{"image_size": 48, "horizontal_flip": true, "hidden_act": "squared_relu", "patch_size": [6, 6], "adamw_lr_other_params": 0.0029, "epochs": 136.8, "warmup_steps": 230, "adamw_weight_decay_other_params": 0.01}
Rows from block 6 of a small self-supervised image encoder, named by matrix and row number. Rows with one number belong to one neuron. Each number is 128 + 32 x the weight over its row's rms, rounded and kept within 0 to 255. All counts start at 0. Numbers have three digits each.
Before each neuron's rows are labels from the 100 images, of 14848, where the neuron reaches its highest value: "place" is the part of the image that holds the peak. Only what is clearly more common there than usual is listed. The data: telescope images of galaxies (Galaxy Zoo DECaLS). In brackets: how many of the 100, against the usual share in percent.
# fc1: MLP up (model.blocks.6.mlp.fc1.weight, 768x192), inputs 0-191
# fc2: MLP down (model.blocks.6.mlp.fc2.weight, 192x768, transposed), outputs 0-191

place: bottom centre (41 vs 9.4); bottom left (32 vs 14.1)
fc1.495:148149137128101108134177129159142088111080130160132103138127129140121132153142161132147104073130102103049110166131139075153147166144113085076131136172127135072200163163140098146114101093141084137148134091140177123104122123138108138148120094111111166131066142156145158066120150168144077135133103160173172156152105128131109152130079195171116142072157131120043141152109130135125101151255129152103149136099124115121127148057090156162133146200135144142134156153103076107120129105163089110070087157088122061154118139141107190115135047150144149111098150080124128118135147166143106160
fc2.495:126065115167172123162194113099103139141143117197131129125162164138132133119138143115115174147126131151118144152145126151136147134100128157159129115104126128121163103129157085105146113059111098105101102143131092061142124128117135104129144088121109102082255157037119128099084187103112103125086140186110070098108082122113159131142079124138133119102072178132113104168132073113133142176145092114124177171150148151120094125156127123145065134115113111103159128071108114124133118148160196162096157104155098138114103125125123161133207085122153195116097135125122174093077152137164212139

place: bottom centre (55 vs 9.4)
fc1.736:135138061141097184144161061156133123152136098133097112144134143149143169100129148095175103115152103090084135101150138150134107078055136095138077061121088090158083151105081130096127074136118109100145164116115116162157115145133118163204143132088127111099121143102116182097106128139166098132128113118083142146105108171142123136129157098126158164051160135181179100150147221189115166110139171108152139189154076115137109104093175209077114095197115112061127130150129192166153096156137148053117088168155138143088092134107120119161106130127118110100157112138097140098100177138072169110
fc2.736:180064151140165071159101161174133138119114148155119107161125111143145090129148118134097153122114155150104117130171096109083104118129185068113174195124127147150151151173133130142162115186123124129111164142098123094118147128133145155086075111199115136133133114156184125174163166109077148125144135170149132070144150136073046153120116152070126180123107115143121123102156083074076108177138103175151126089091091097102120085202145104133124167066116117195170151136139096084118114067187092165103160102107165127113084146114128157119175103179116167153112177102135207149138076143066159150

place: middle left (37 vs 9.4)
fc1.63:082103161136142139182137107107153102139128128130130087135099156110108161223117172165129117161141139120115045136162106179152161169136101216120141128127109143090217165111127135171104137148153154097131135144107097161106141146145116124148130154070147116127152100168101127090080112160100086177118113115120153122112174059078109173139115128089141119094120163068149123137096104122138000158138162115121110146069128103123109126113136143133168108165168169104098102167134082134079141173142161159109104122095160125127114043187145132088108162160173145096125151124127160071080167125145168115
fc2.63:145107124112152111058141109162139104064125151130129108095130145183154082139159074133116140119117114138118111110116138136127130102099117181173122100105176127131126150162146112093133098148139117107129144076128182099099150069101073120088062102159133075096148136123068097077091119123079103100142136147116109102152113171129154113083139115093106124161095178145103160086154182178122147094106159089142104135108131133135092099046093135196153107111255107096122108155161182098153100107089118155095125158133140120141089115208163133153104158151102124161120074114152169128162173123155105147

place: bottom left (53 vs 14.1); top left (43 vs 14.1)
fc1.451:152096152122099145114099127113159113175142133090065127069044140122132151142125148113022124032108131102128102101135095115147105107128106095148147097142126197144109084079195075139119139123128092076142086163087147176123160128096097114136114122159110107170177119120137121124080106128184177174128193106108117144215080124107095159110133118106097145163151143161099163184149068157138092072111117185067092096094109105096150085139137102157146096155119078101129141114123141125121127132102105106078159132180174111172121061165114148149122111130102060143132101116117142104136096173171146113
fc2.451:140176126084111102133136096106112194134109126148142137118227093167121114121159117169160140204119099185171081122083202083108136105143149146141098158100116169149093150171171132100116129126111127133132117118105095117109101165110106101080131132105073169144064127116111184123164147143111057128084117197096178131103138176137140122137025132104172147118120119161122147113099134104092115153165158143185128107170163199140115183148173184100123128122141156158118092144121137102147143111150148139184118103081091152146137143091130060049080153076178169154148154133153122125090167168106120137

place: centre (62 vs 6.2); top centre (34 vs 9.4)
fc1.267:095074157158112127146129119122099124128119176133094161140126122130128178112140135128102136145049116060140134146109139137162119157097132116119142162023112097095086127086183145101116120153128102132126097167107111176138110154148100062119069127114135055118176101134148171099114113056184108078087146143161121155107064061104107141165122191151184120091127076129110140096123121124118137144144103090157132107196134142145107136104129090096148125156153111140117125094160120103165119133103124046156217029136167174126140148069121163133110112138090150164085162110154115196107117198126123115
fc2.267:113164117139093069169131145125153143142152118108148103118131159140188093108194143158116141104164129180121114069055133116080126149165137105118175108154140160141123150182125043141143085147144124179174163083199137123151167090129174110122108160140152184114112156123202123131179128159081144121143168133129138163134179135126178137131128147123118213172100173170183139122134150176201159134111168092157126174150071139088143108133120149133118150156127153176181205174163157136148104182164176197173089133088161116155090134174121130161128149113153168141130131153114171119154158171155130133

place: middle left (30 vs 9.4); middle right (28 vs 9.4)
fc1.229:127136100118122135132138135160127081186140178196196143135081170166089107202117162115134100143077158155103131127138123119138131203114116126142101136134109160110231142084108160151109103130140125144151150121119113140109130173130127172133116119120144154084038101103193132128094127103132096141145083173122135140069146113124171157090158104109105121098166127222015148166082143145153058116169132164140120134113110131085146134090089161145128170096168117085106127138144125142113137147120137129201042163170116160103086078124191105110104116110109122116121103169155125134193103123103160128
fc2.229:144015125151096105104121114120137120149105123120085138141145135142113061144068134141137157154152137177139103093099109090177150064184129141149147164092110111142178128120151154109145108138110118130088096115080116087123145165120091102076158078104151095122157173129109106100211140090107102174111104156148110102150089096098126099101125138158130100126121143081164067114107145153146102172158122113127041204203061175128207131152134117202132118156182120127173129108096183091097148119184141133132127139078171164144156162167143151142185123140166138159097048110120105126126138143128142117

place: bottom centre (31 vs 9.4)
fc1.144:114105120051131117089122124172121127135111133148149131174169099154155157137137119127153153155130111114157130126125170110115069091168145132112190122154126087163085133117124142155127169139144097098126112100105048041136172148108063144108085118177134103129146134106109168140121119127224165107146099163162149120137134115149122063147122042198133112117099122091174132154106111153102097104094108091088123132096136110126111187093107124097166130159154185191058108087136123124078067145137112128091145132119128200127136119134213111054167161151148158126095040127124130181174117111086141151
fc2.144:132135072117186180096088110088126169123211136169063154085114091146100087155169064157102099096111170157158166090153125112071135125168132130181127200090140161100125099167156089104071118206110188152092127113075112119112139131148114123106090160081100123136135095119167108107084139131094084098070147086093143133082104136053133192165152109094136142145106088091178149130136101108137164171129161156144147113155120176099144090099072100082101089139085116124123137098066075120137145129127105166184094142152131134115114116081130152154073123142099093120128135107111109148083107171162131164

place: middle left (27 vs 9.4)
fc1.396:139133115096101118181100070094148138166147148100179124103088099125109119194118109116130135155134084130139185102080160069117150135140152095107121162126108108104145200171139145088081109103135131125152095124135075133102087137134166185092117150117144127124141113128145108131138128120163126137143124154190056122124171115068103112083125166106152126060107181126138181161140145093155136171137167149153137126093119080101109122170144101152163139198123142112158101132109116072101145123111135080082107168206147232191105092072160165106110125134132111188060047141134135171076081145137140070
fc2.396:118141140113044035105154182122107138129162108152109120163126180101104139122125105124171131136135142100138108165152122141133095097200101184113086115191106082138107095071159078211042134180124091041115136124107158122115192146131131132130145104146107147177144132138092153153110157125149140126141135061062175103136162164126108102088100096119111178140143116127141123126130101079170118086136125093125113130137099214130143091170057141110107143131084154164081109152105093139127198128152116131191139144155076163113191125149120156154100131109111127091107142119107182089108122066116127159

place: centre (95 vs 6.2)
fc1.218:159168171135134137158150137121112087109132146104101113101168144145142180086155130140132100103110099058058166163156115131104169173102142080103128102154111107106094113145102104145106119128138109126155203136127134135178178132057137177129147140099195136132109142060118094137108095133087116172132153118093160145117125097107162061117164106183137054146148179186188090144134158098133165103130138130135074102030111116131136100166103070047098168119115118102133160112104146124188150101166163168084151097178093139155166200081140103147110119162099079164160142098137102138122106115110065115
fc2.218:085029087107144153116138087128118081132113087155146113131129138121093100193102097136126143153101152076089106140153150154114016114143119154119120143142147145124110146142150099122169131099086105123114069137193101091082167207108189175181108169122107131123111137162117119171124119118157149164142132110139121124117113108128107116108156115095131111125127170121135137123110139124142199123063115154115090174156173058130193073115093128109133122110212107163125080162146086147154137088100107029109129107070047084108131123142103152153150097145119111139068115125115089089060126164108122135

place: middle right (46 vs 9.4); middle left (28 vs 9.4)
fc1.524:090138138088128100125145140161077109089078089114170143136151103148134111115151150154128078158118206093125085071137095166097135076134157116135142133104090069071050109091129050130131134110133167120119104165130150150112145212101124137205133131142181104153182144155117099126091141101150142160142138071181169140142122161130182113146092141097070123077124106115097112144164099131160136136115162064147063177081110126047141047141114153146130080133126196116126137133045136155119139093142139123136157128147204173119148131106140103125110126165110137093105112154147146105129155125187093178
fc2.524:189119123122194193126129127151125065175194089105128120104094177123167156114132127138122156150112114075212147171078150097168164112120091086093143078110119151151093118104070095143149123138102067137138127127079133168135159068148112157071121142104141117117092132101111137093227068165064051153119090102078075114140142150147118146168126082175126148098137150161167100148127090111112119105123110139111150112122113106142101171105105121139126137166143075148140154129189148124164127140093157104065098064123134087097090157151152057089102162078080132143144144144126099130122142157093181133

place: centre (100 vs 6.2)
fc1.224:134161075082107123137089133122069118151137154148129110088158166181150123125162094136083072069166172125082150109150122114154075141162117057120133114090095077181087131102084130098151141063109078105193058113086101126129162165142142156153149147149100076096079124108171132125121119099126126176132192118076215124125128112144113123079125183134093110175116181058125101152121185165167170086128125171120107139097154082187122146144096122131150093128139126174104145094157173107194096119102098129112144084156130097122154171114103100155102132132166081160134136095155116146162115070125088088
fc2.224:126070121163182120117126148108175077096111128132114121124141147126142143135183166159125146145095138079158114154131157150145190153100117143086144124096116159118091153116133049121163228139120094118101096157165123107005054171147169134082125088115143105098150142103173110085134078109128138143114149120123189145119112135098124151116159108095168069114109114121131148103141085145069137163158123155126111094169087129139113156094127134081149137117186088131135121136113108103121061181093149106104150106105169124110177139130111105112145140066194183114141132174135058102062137199052114146

place: bottom right (79 vs 14.1)
fc1.192:115129122117140131093112112146084150138108170127136135103155114074082134127122170175093098134144124131167115145100126135074119115126131170114181168151156128145162081053150146124116148135127066161143149171138085122097032145168171142135096141170165067108177153115153153206115123159178232121143150130149111133124167094133113155118139074171125136104101118081167128137160154137153141145142202184118161152122089118118149111061145113081122128094079104164133134163181158104108150136080154170138087112086088102119110135145043043135144096133158163057161065128150090160153115139147123152
fc2.192:142119183130117132110181114209128105106097107101177134167149199128126124116117138129172138094111114152151112182122088128098130153144147151160100131075114126144110153139118109115111141076133152121119106139139186125167129145072116136097148156114081154101149137156180125095148129103157095165147132102112113140196131075070132080155120095142157129137101155089174103129089119070113183073136107074190062117108139143071118132153126157116151140160103116049143150117140092113140136097094018000135075116163118131143105098126138140087132112109091145229150126138102117134125101118098107085

place: middle left (46 vs 9.4); middle right (35 vs 9.4)
fc1.21:107122095111131148111143136077141100218140111105138075150118133119118081078150130135153165066161138172113094173167130066125137173136110147130128143127116117116133152135153117136125120181157157138105114119135095099070127120122175117153071121102131142156122129119127152139095120184059125222103106115133172130111145234123143073111095086046149135176150025098117163110055143133119129157102187111154172108119111107122147135104133109144170165165138108134082138236081114153168176143147133148132116070155118109115109107102202099094167145126173144113108110132178125126112088120150114111
fc2.21:136082153050098095133115153123107136119136141098128091111096100141156154128163168114169159149124111157092135129097126122112132152118134092152117135134100125139162200100164108157182072133180107112076106080150122063145185018106183118095168137092136169168125140081159137124112127129078146118104119119138123106104122109142100137122128148120113104151145115138108128084050147102089097175139098135109166130134133106133164137139080103126155179097113129151138104163176121165110111144136149136116124152114093097149124127141085094115124076112128131125090000136158122177105156132131128139

place: middle right (37 vs 9.4)
fc1.722:098129135180083081073135102082167110124152122141116109112120125097128100157163141067139166118110154120139142126138095155099134143190106151161141179130100075162096132150109097139136136176190121103165068130135095144165155079102138145127172151097125165136163140074155090126110120159152139139091178156142140112133089136127072076139037139111140157151102161119115133136119155086150132140130172105134107158148130179234159079094130158255152068159154133106089159136082162107141142104145061140072141084162108065157148098174136143101181122135145113122138165102118095101108191127148088133
fc2.722:160106103124144106111090110105137145113072136113119123172118147090034044126114130126097181155121100100168121152086128141143052121094104156123132098125173115106104150105114130138089110056058126131154136096111194096107097156090120157146122120155137104117117135131091099162134131142113156171160111128130123151182229136107113104226149111044095143096068112155134124142115118094170080119113095115123161185109091086111067082167143126140124154100110090147156141155179085112135121082078120100088120092070082095136127138114157117152125092109089151115150131115119083080131095142058115191

place: bottom right (33 vs 14.1)
fc1.391:105088148129176121121106127074137120148144100126127131095124132182116140108172209119182051120159192116106103160123128110162098093090088081140178158169145114124150062134151134125138130101179121157094111111093086112141113111112156100141152118129132093109128081133042133183071132082175132151114117114183132124054123147164167186116097142134090161150140148098130117079150177113139144140111135082071084179142102066114151075095094171140133121182103116128139137115112152147132135195098112142159135164154096095090096060184096181172143147153056142104155120116181095105094122119146162064
fc2.391:115155149180155177129150082137129123121134114095111139122164103158131140171154147119070196109108101191081182175098127112114141111154167094083098068130132128094127213132124088159162117113154114134173116158067143128140122158140111187052133093160092115145120157123044139110191110118090181100102088118141127160176164121110153142195141117138145196094110143112163135164103116126119114172030078144155171177153141159102160171172191080133098125158098135080144139118150146126141126132075127137090162148098122075179179141108138107131103107098151146146090111149105181167163170120110147146

place: middle left (49 vs 9.4)
fc1.745:043146129102141142137115155130169078153120141118153069099071084090125133204128106197158098123145137174181010098128091085127116149175117138142141198126144116090133128127116136142140120163136100149142166091178097120143163118138125146174083112112092146081078098137131133157131147146099143163088088162077140106113141174082144136106171108087194123116154128152155140094160124086145074136167167118077152129133106151131125120091121171121138159118127159084097165158126108156046163223088088147138076112151109147129142126112137128083198104053172146112152146124125140145092119126128169164
fc2.745:143120130130122164087099075120095093164099112144099115204151120156145112169092147138094093153119130091119123111096131148086136130119120210143124138162125092090143100128005126198138093190154134150120100051149129160087116118136132119150073069159064156149124128119114127121076114164087144104093138128122148118096105108089120153111143111121092121114140155131109200124128138205143035107153166114092094165171134110142124129114166081076127078117238118112086107180121095087112071149102094182126138126133134134110098093073113139161092155127074113176149126129124121135160126103123155158

place: top left (54 vs 14.1)
fc1.521:071084092050131085185124098141172104149131151152171154090148132140078128124113144120094103151131135154183097120096133198099118104094155130118137110134115038102162136159113098190137127172128143132152149105114133087145088167100099125142121098178197099074114109131110155139135158129180125049112094153186129167083161085163091183100132168110106145109160158178091176073115115140127135070160095153128133145158137168116126126186155092089164122174106136164158082142097093121056111108085179151186167171075136111181103125140067157089117141130159129128089114123106156098119166104133099144
fc2.521:226145128144122130104126146061148070126098085088110093121123139131077142151133142149083148117155115156086172194172205105091048177160129179160119165087177151122112147073125130113128219105160109166147102156156136135108168145138135107117145135094145131122146137138136111143094073148106138105131143139108106082122096196106138088126103137055137167199144099115180107148164116060112172143140153183167145170106156121143158110120089167137129141088099065122155173104119094108110084140140099178181184111124105150121160098085133134121137115081128112104143146109110166186129095114174176154

place: bottom centre (96 vs 9.4)
fc1.112:121126182154169089165127126211128115161136104164120108103112124139086092108112113085060106135111097148145089118133127121147075142092076130124112133136094132031140073146111159159072143117068125129170105083174130158178121206116122160112138149125131142168136122108133102123123096144104129100114131126124113184104238150117091154132099135137126105075107139123136112134182141075110153116156133112128184226079147150153116156111157207150150103152127095130171096143128085121106128132121161123110161201124106117108187115132133102121114152097144125117140205135150138218129186159048120107
fc2.112:093172110131142162153105083125121124136172110122138118204154162126152123125140109148122101148130080160120095088125150149131153177241165176135102197133122121168115040152133149164075109142148138126138125130088135192112152116146097121103192181124089095117108176156071153095100160146111133109161145137172181116094079161123186107192151158096170140143099094083121147169096140077127058144104124170100065034137138074164120152145122122155045139151060144069145126116184091105122108114126143120177120147132150111149102125135122090084125167107140121148100082131137117125133140128138122167

place: bottom left (100 vs 14.1)
fc1.485:147079109133138161110131122136119162126215149129077115101169127150158083081124169163118112146172162115158164141118153115116161163108126117125159099157150110145147150097094151146131112105148131102187158137163132142119086096110112185138144100044141135122194013137121160104184171108151094122193165095116118110130149130131140113076145156154201153173113137144140133190130094143163138062093140096158084085144158133150146149147114171069162138079160148158076239123134159133115137155127138111127143115064129117116124184073057111134094120069102155142134145173113089153117089139110111145
fc2.485:115150162163162090123119111119098145113080120118131087132125142103145152132084096112142154128127094169000123141182147151141120089136142024124101232096135135127136149150186113142122161134148172054114123138136147144133164199127144103111142098164110085153130211126134132077117138109127176162126123140158133112140127112122132145118145079137104142123211136089139128110156183140132093163142147097157165152150094132145145102128089141153131091157120123160117097174134090118166129000139143144166110146155123116140132126159136150122128138244143141142085155121130166142099146140146153165

place: bottom right (36 vs 14.1)
fc1.350:161131115175018070121113102146098142101157125105153137127132110142082135148251130143170145120081169130176128164129127142112121129227119132101171158111092150069151083119131103141163133107134167121016125114067125119154108150123097135146125091108142158093092142197114123136103103167133125165196152104142130111107147132119137131033128176182132109095155133150084119123074140135134135130144112128128157129135120111122129096118075123088116120149111135097124176112121133081125117144126141104148169139173131208098148117182137160133157149131151106139095228087142120072160154174129128105
fc2.350:119169168146082114130169135122101082147085178142112138104118209152108123120044172056136137128179134132151100153108181124139162139000220112132093134132130144148102171116096119121101145124166147115154141165167150114159145176132082110150082090113119166150134127074113115102141097116107166055110129173129138128163135093169032138169114135099167161157140127185112132102193139092103128171098131159115125156125092106139092148111145122110163123075104164131161159116134079133123128182132147138130122119111110039147110120112124148123141094104156154117122093184114122134149145134179101105

place: top left (95 vs 14.1)
fc1.720:169139135085132171120065106189159081090120131117163145175109129186105157139156108127119107121183118171145076151115168134157175144160059147171153081148074144170174121145198213125113153119135094152077148182152091188121124085159160095201109131111133128086166082094155148171141113102100153109118145127121104132120159116137114121114097048149121176087128116146136165092165152091104154109140036077139106099115092166132140095111053150109164143165119151137156110113083166106126092121139122116157132113082147148093143092090103106112105132140182091153106152185074111096122131113132162189
fc2.720:153118134176170149133111115164115133157142094126175201085159145110173122134143132126152116133131129157155140152117129128168117079111176094143115145185121101107168145107108130146145152095100148168106097113075195114125139095069135165089092165122083176113163179136150151159077184136118122118158120101107162060182126118142164140135117173134142137140120107139157157182057075125157116086156209138102139159210102085155097210093163169115133154163122138085132118158121120131173215087097088091165143203183111108150121089149115101109173136165111212132097138149116108150118143139098124084

place: bottom right (71 vs 14.1)
fc1.612:075122132211116180096119152105086118102116151094176140089114116067119084145096137156144126069110185101132069175112076096097147103059119116125151142155164154125155081132148100124124123152114146182090109180054129124111122165103122122171110175035048112094084093115101152148120157157061154120143108062191156118171133135109160045115129117185144116125160118124127157164107063149114145104100071090115188142113111112103091147165105072174126142160145187143168156121158108098102150109165109160125151130149133145154112134137096157145139152153171126130135147169125122175175129133134177136
fc2.612:163124141111106073142072129116112107132152162150075139059152115184137142104095150090103148132089100153140152136195166128195135119148129131137130155103107132118049168114128161135126160098148131211168076082170108157176093079129159071119166088226165116090133146146078122113111119131175163140086141134094124077163138089135126119146104110068121124115082134170160098149157138117131144132026068126122096120118140162207150087090143181084127134106132085119135113125121134119120099197057163077111152107139117110156123097099135177168123127160095161120131145046149119123145132111123134104

place: bottom left (50 vs 14.1)
fc1.473:100140118149142135069190123145129118154121146147132049151163101123103125164138121150135143095135139052111107109093131200153138125127120108215106162157131188112206114073023152125135151173164160079132110153140104122056158108136155124124100135105145170113048200138071174104129148109093100188156142107157095188154112070068123141135130128157151147151128111068144123105149140166113047098122186087131174133092111122114157164115123183127119140082116102153177111170173099104132141145166144148120112125115117134086109128178147099172159130147173095107104124101109123120098159154145132159
fc2.473:135121088096131128128179156185108158175111119127032133076083097125155154145152214097140113146127129102105175137112108114108110137185126135134109151097085132134109150172106177113139096143162182153118125119088145134130157111191085143158180098115163120136120049100107103102081149141110095160056077182082143076076093086139199177141172126159074083146079068123111116125121119092123173122151124142155064159126172147139125100113139063077157130148196152111136093143133214078102108106130089123138149139085121102107116192110132152163121141121085130101139132086117134114100127130132134170

place: centre (95 vs 6.2)
fc1.189:075218148121131151165105147109115130161077089146135079127145098152142136109109091128095062138114145067166163142138078013130112207068072056109161124118151133113175127108145114141073118112179111137071151171127109176115123085078086104140175107183183149101115091158166175118134125076104137149160143137130088114160136093152139140149193091118093134140124181123136120164101130162122138127137098147133135143118165108136122176145133085076118113088141153164137110228093147157130114157150104151093119097139095102107060168134162102124120116094140159160117123118177195119124117161117109111
fc2.189:198142130073097163123144121138144146106129165132110144094104132168159125148080157161115141139103135139124135114078220171136088101105137126118141170117135098176138118098179070128074165124070113124137099148090188140180177186119123112114139145099130066153115162104190104092026178139180104135133118150145074131142224129171100142149114095091112134128115142149123130117148133166111084156118140122094145123066135111126085103114067142159110133136135155150160144113116210143140151152109185156144151141152065165150205123099140135089118090108096096155124124114119185210133150116195127135

place: bottom right (75 vs 14.1)
fc1.80:109135110114120123133096151081185106180125109130062136069102075116153180135113139152102117085118051107158124170111132171197145097171124106119075072132179198061096162106200088145091092111134152118146099111125123121096077136108162110118148089184091127166158190133139144122135119110183148120106118171151154103138149149119194135110107166172178098108089086078077164138183155099125106116100122147108078129183104132129138108134077088104161136173121157100138128091109099091133082130133086056126131083097089147139161072075122146159145139168095151157156167122100166178172122138105131111
fc2.80:146144131129136082128125166084088195139117125125177072152164147143117101105125136103141172122116150115138117084104132122112112119186090171109129107176130126204158122176132138126172155140109085123132144150133118108145116140069101072098122184058148139155125119122159083108115125174114069180141137087129191107076093106147103158101156100093109166163154122170164139148147129112172142108174104163135120101149131149103113125189093193191087145053116165153101074129182157167127122091152183177067197130101177144144106110127154095138116056113127142191162140097147117053111162145079121184

place: top left (57 vs 14.1)
fc1.339:155111081079117117157110152044199112131148114108135127131145172115155153113137130119129156148142118118137118116061174163087115112100105141151082119142149089101105093178129127075025092152117135091123116094112131079123152179122201148090115122191098122112145167134153122129208149080148152109079077134135115123168110127153157128164086160123096154117073163103119078179110134151121126105119173142113128169093167180075131141124142056127127122143110172126108161160158125111149141191150108103114148093156159156117133103075131177022103123103102145103127115129160191179149092211098154135
fc2.339:055163197138142099129151151208159166186094153149097105180129083090136116123088138157157098118112048152103116138094160131106121174153113119128107125076107111153194148111137130154210122152157127200186096128025107164152142147124093022141131127081145128131122078122118101197124111140157167127148164154130098129108160114091130108025130053148076162141127147099123156135160121100206113135125108126120140128154094104131141121142121123108152133130134151180095110088126141137106129115140159140154140135117171179147171139136124131154114122111123118160126145154101161166117093108187143194

place: middle left (29 vs 9.4); middle right (27 vs 9.4)
fc1.383:128124166157159108112176103107149105152083145159113084126144126107114177177173132126070152146137128157099088136121074165158148091183143114094107067091132065156051110134133146118024090153162107115128162152180158118153130134128087170096082074129085079154109178072132129111128103146134105152142097090135148146151162120123120124076108101152104143214151103103115165105151101129171126177120150175180138059168137151124089137148082147104138131071148099149143167059139141134148112109120076094118096118106123138088132122062175143158146069174185121118117103186125126066136124069113143098
fc2.383:134140147136022162157112107096077084194135208139128128121147141137095135125084107116076134210115124137130114125092184174133164163069163126130163058118187154096121161120124183112138136078061135113135092157133094127141097154170148116136141144111056140151140131101154075096100158149142138176147099074094154139130160092111136137087121187144127165150217121128120138133155106158130145161101181188177191120117193179118124153161107150136118157141181162125165112053160164136159118146116113080146129149144158129139136175137126127181130179100152141126094148139141120121111149158129121197

place: bottom centre (44 vs 9.4)
fc1.315:074113123125156126178072120107137167185173113100085163155129159088134128118085157128157091146103085125086102145132065164133083107103128115077176161159083082146093073081156140178123135091102153132108145149096158110086105104086143158088107076162124100139164137130099141125122141165179157101109114033164137140179110201082090160110121094143107225074112128123184123184149199117125200153097149091150121159189105107113142157137152127104118128155144221119128151103119136146159183131120095091119104097100158125181083171128120116123120148133156122097159152134104128177119100144126140159
fc2.315:155106193167072136109169226192138167105114156208148132123093125140149092131134150103161135131137087139124128145117142110108138098135107130197058064128136148149163157135101180094150167134153094096142141136093129135150131138183096137117110133201120115113114175154066086177144093118077135152120173121106146126128163111078169127053111096120125055113140152112128118103162109109085116100092136134107143128084128078115112156106114141142112140133125098157113126204156135121086150125120184125170111095195102152063088137143148142115196108135108185150175140162132115152147124082023114085

place: bottom left (34 vs 14.1)
fc1.497:122137149121133133103129114157189120138081100135158117141142163147069089109110136140147129111099180094115145108159115110129188063124163096130134096161169146206088151101130153171142150134089164168082147159130134078125081175137092118134123136127171101112076155082104166122156142067147143126156162109141096108165177147079107104084105109174108077093119157118201173144107048127150123043091136185105063041139161110125158119103129152115123147101092171108080137075167129141104120170146090164084092121132137092060125174091150112113169159131107159184121088115129140117122060161103162125
fc2.497:119111139102122109159159142075093152093201146141084138114124152116123161151158138108140145082131082182078096135120163132110081181170101126148131171097132117124147115225129123090190113150162168152149076125144102106098119096077142123115156112132075149163194075160163064096123137159171165157122098097119163151097060129135140146225130093119170192170166117130182129118129153120098129175106105099104132118157112156124174142186116136082107143145120083166156161155106119117162114045175157112148085145134143186177132079154125132081056155141127104086156167123122142148152142125172144151

place: middle left (51 vs 9.4); middle right (42 vs 9.4)
fc1.201:151145147110142113110081167111180145172151110117163145129104139162159151116114096160194175149170090124108122165183058095067135094134147122098118087132105077131056129163131151073088134139100111113108152085129136151162121100119130128137128068124104121138092135009129166132190110128155160149128092138112183109160140166207091152127129152125118118115123141124145158133119109148196197145135195109106129122067102070136113111095111094084127123097088144098113117164197139167184052137134200068121088125074126126159124181137110113142175147110108158105076106145123131156129084151146100125
fc2.201:144073141164157104091161142164171132066145104143128101139088121154134022135145098102115160099078169181112100112119119130129056183085114079099128170133126159143149126118161097043098142112103141094136121123126186063149072135113065063112134085152127125119117132121178106115118089111087105124150117142171090142130165155059143106127118109062146146126110164147179106121131112180152099159118127127172203174123118127127086164117122146176105125160124096088144130149130123132095140179128144190196166129144178075129103098203155133126123110089110136081173109037155131131115117150135137140

place: bottom left (47 vs 14.1); bottom right (38 vs 14.1)
fc1.420:131093172138110148166121069115160136124150154137147214130101174143166107095126145119137139142109133062104135138116201109173126129115092117122180201142130123162108112176135121123163176098154103142109091174145095143167175144134117136148074149095201090118115173149144110168128081155140170103125163203118157085141148128121108115155140239106159127133137145183133109174115134114167173062136135070078140137038158094159099135125123156092125107100137092158121148092113132081188084140123135184117059129149137120121115092099075142129130128160135111142109119053172120199124119085156120157
fc2.420:139165171100199129151135114104107158176094134098113177120165153013072143180136135159168125169156077139142111132092107172132112175155102127122089177138154144092127156110142108195110047114159151186154119105146106123098110129135189141142158147149156081146182117116101109158112157109131140131162150156127154152135154086228153127141126050145135152148078160126195155087181117144092094108121095182173097130092103139105104120109125145106149162120096127146147116192122140110098173143168179090080198120145119144167125109149182152130150132137125099114122117107087158061121096090103104163

place: bottom left (90 vs 14.1)
fc1.207:181122134111105100098136125136052151145102146114142116124102172123093127208180097158141109160123132128122141149142098120167125104140201163120073105097154163124108101096159119158159171099165076123126141176076127180112162158117130127083100112150108121124109206165128090130117138095137113141120144128170213139195140155124120113121111134124111105140126091187168077131093158121161102060157119102158119193043172082121109120148102055149123114183127160109094165116180089064098087132142110092132151115074152175128166155153166114043117088098110147149161082123148117170097127194123118118
fc2.207:092186157144108119119144166106188123119139158144139085163167125126138122088154150142152141122139145189168154128115159156139139196101075117137204096157145134138125116123103143103170127173135122158159148119209126128167103138138160077182148149112165143134121095115119165248187134156151135134133134122084077178119168138173138147173116156117127174154123161092064189136169150112148164139093132145108167087181138117143159129113194154163126144120166116159156136129123123163145166158127130156143072144167162069137154131120123135223184188189163142140114156158137148156184148200166114136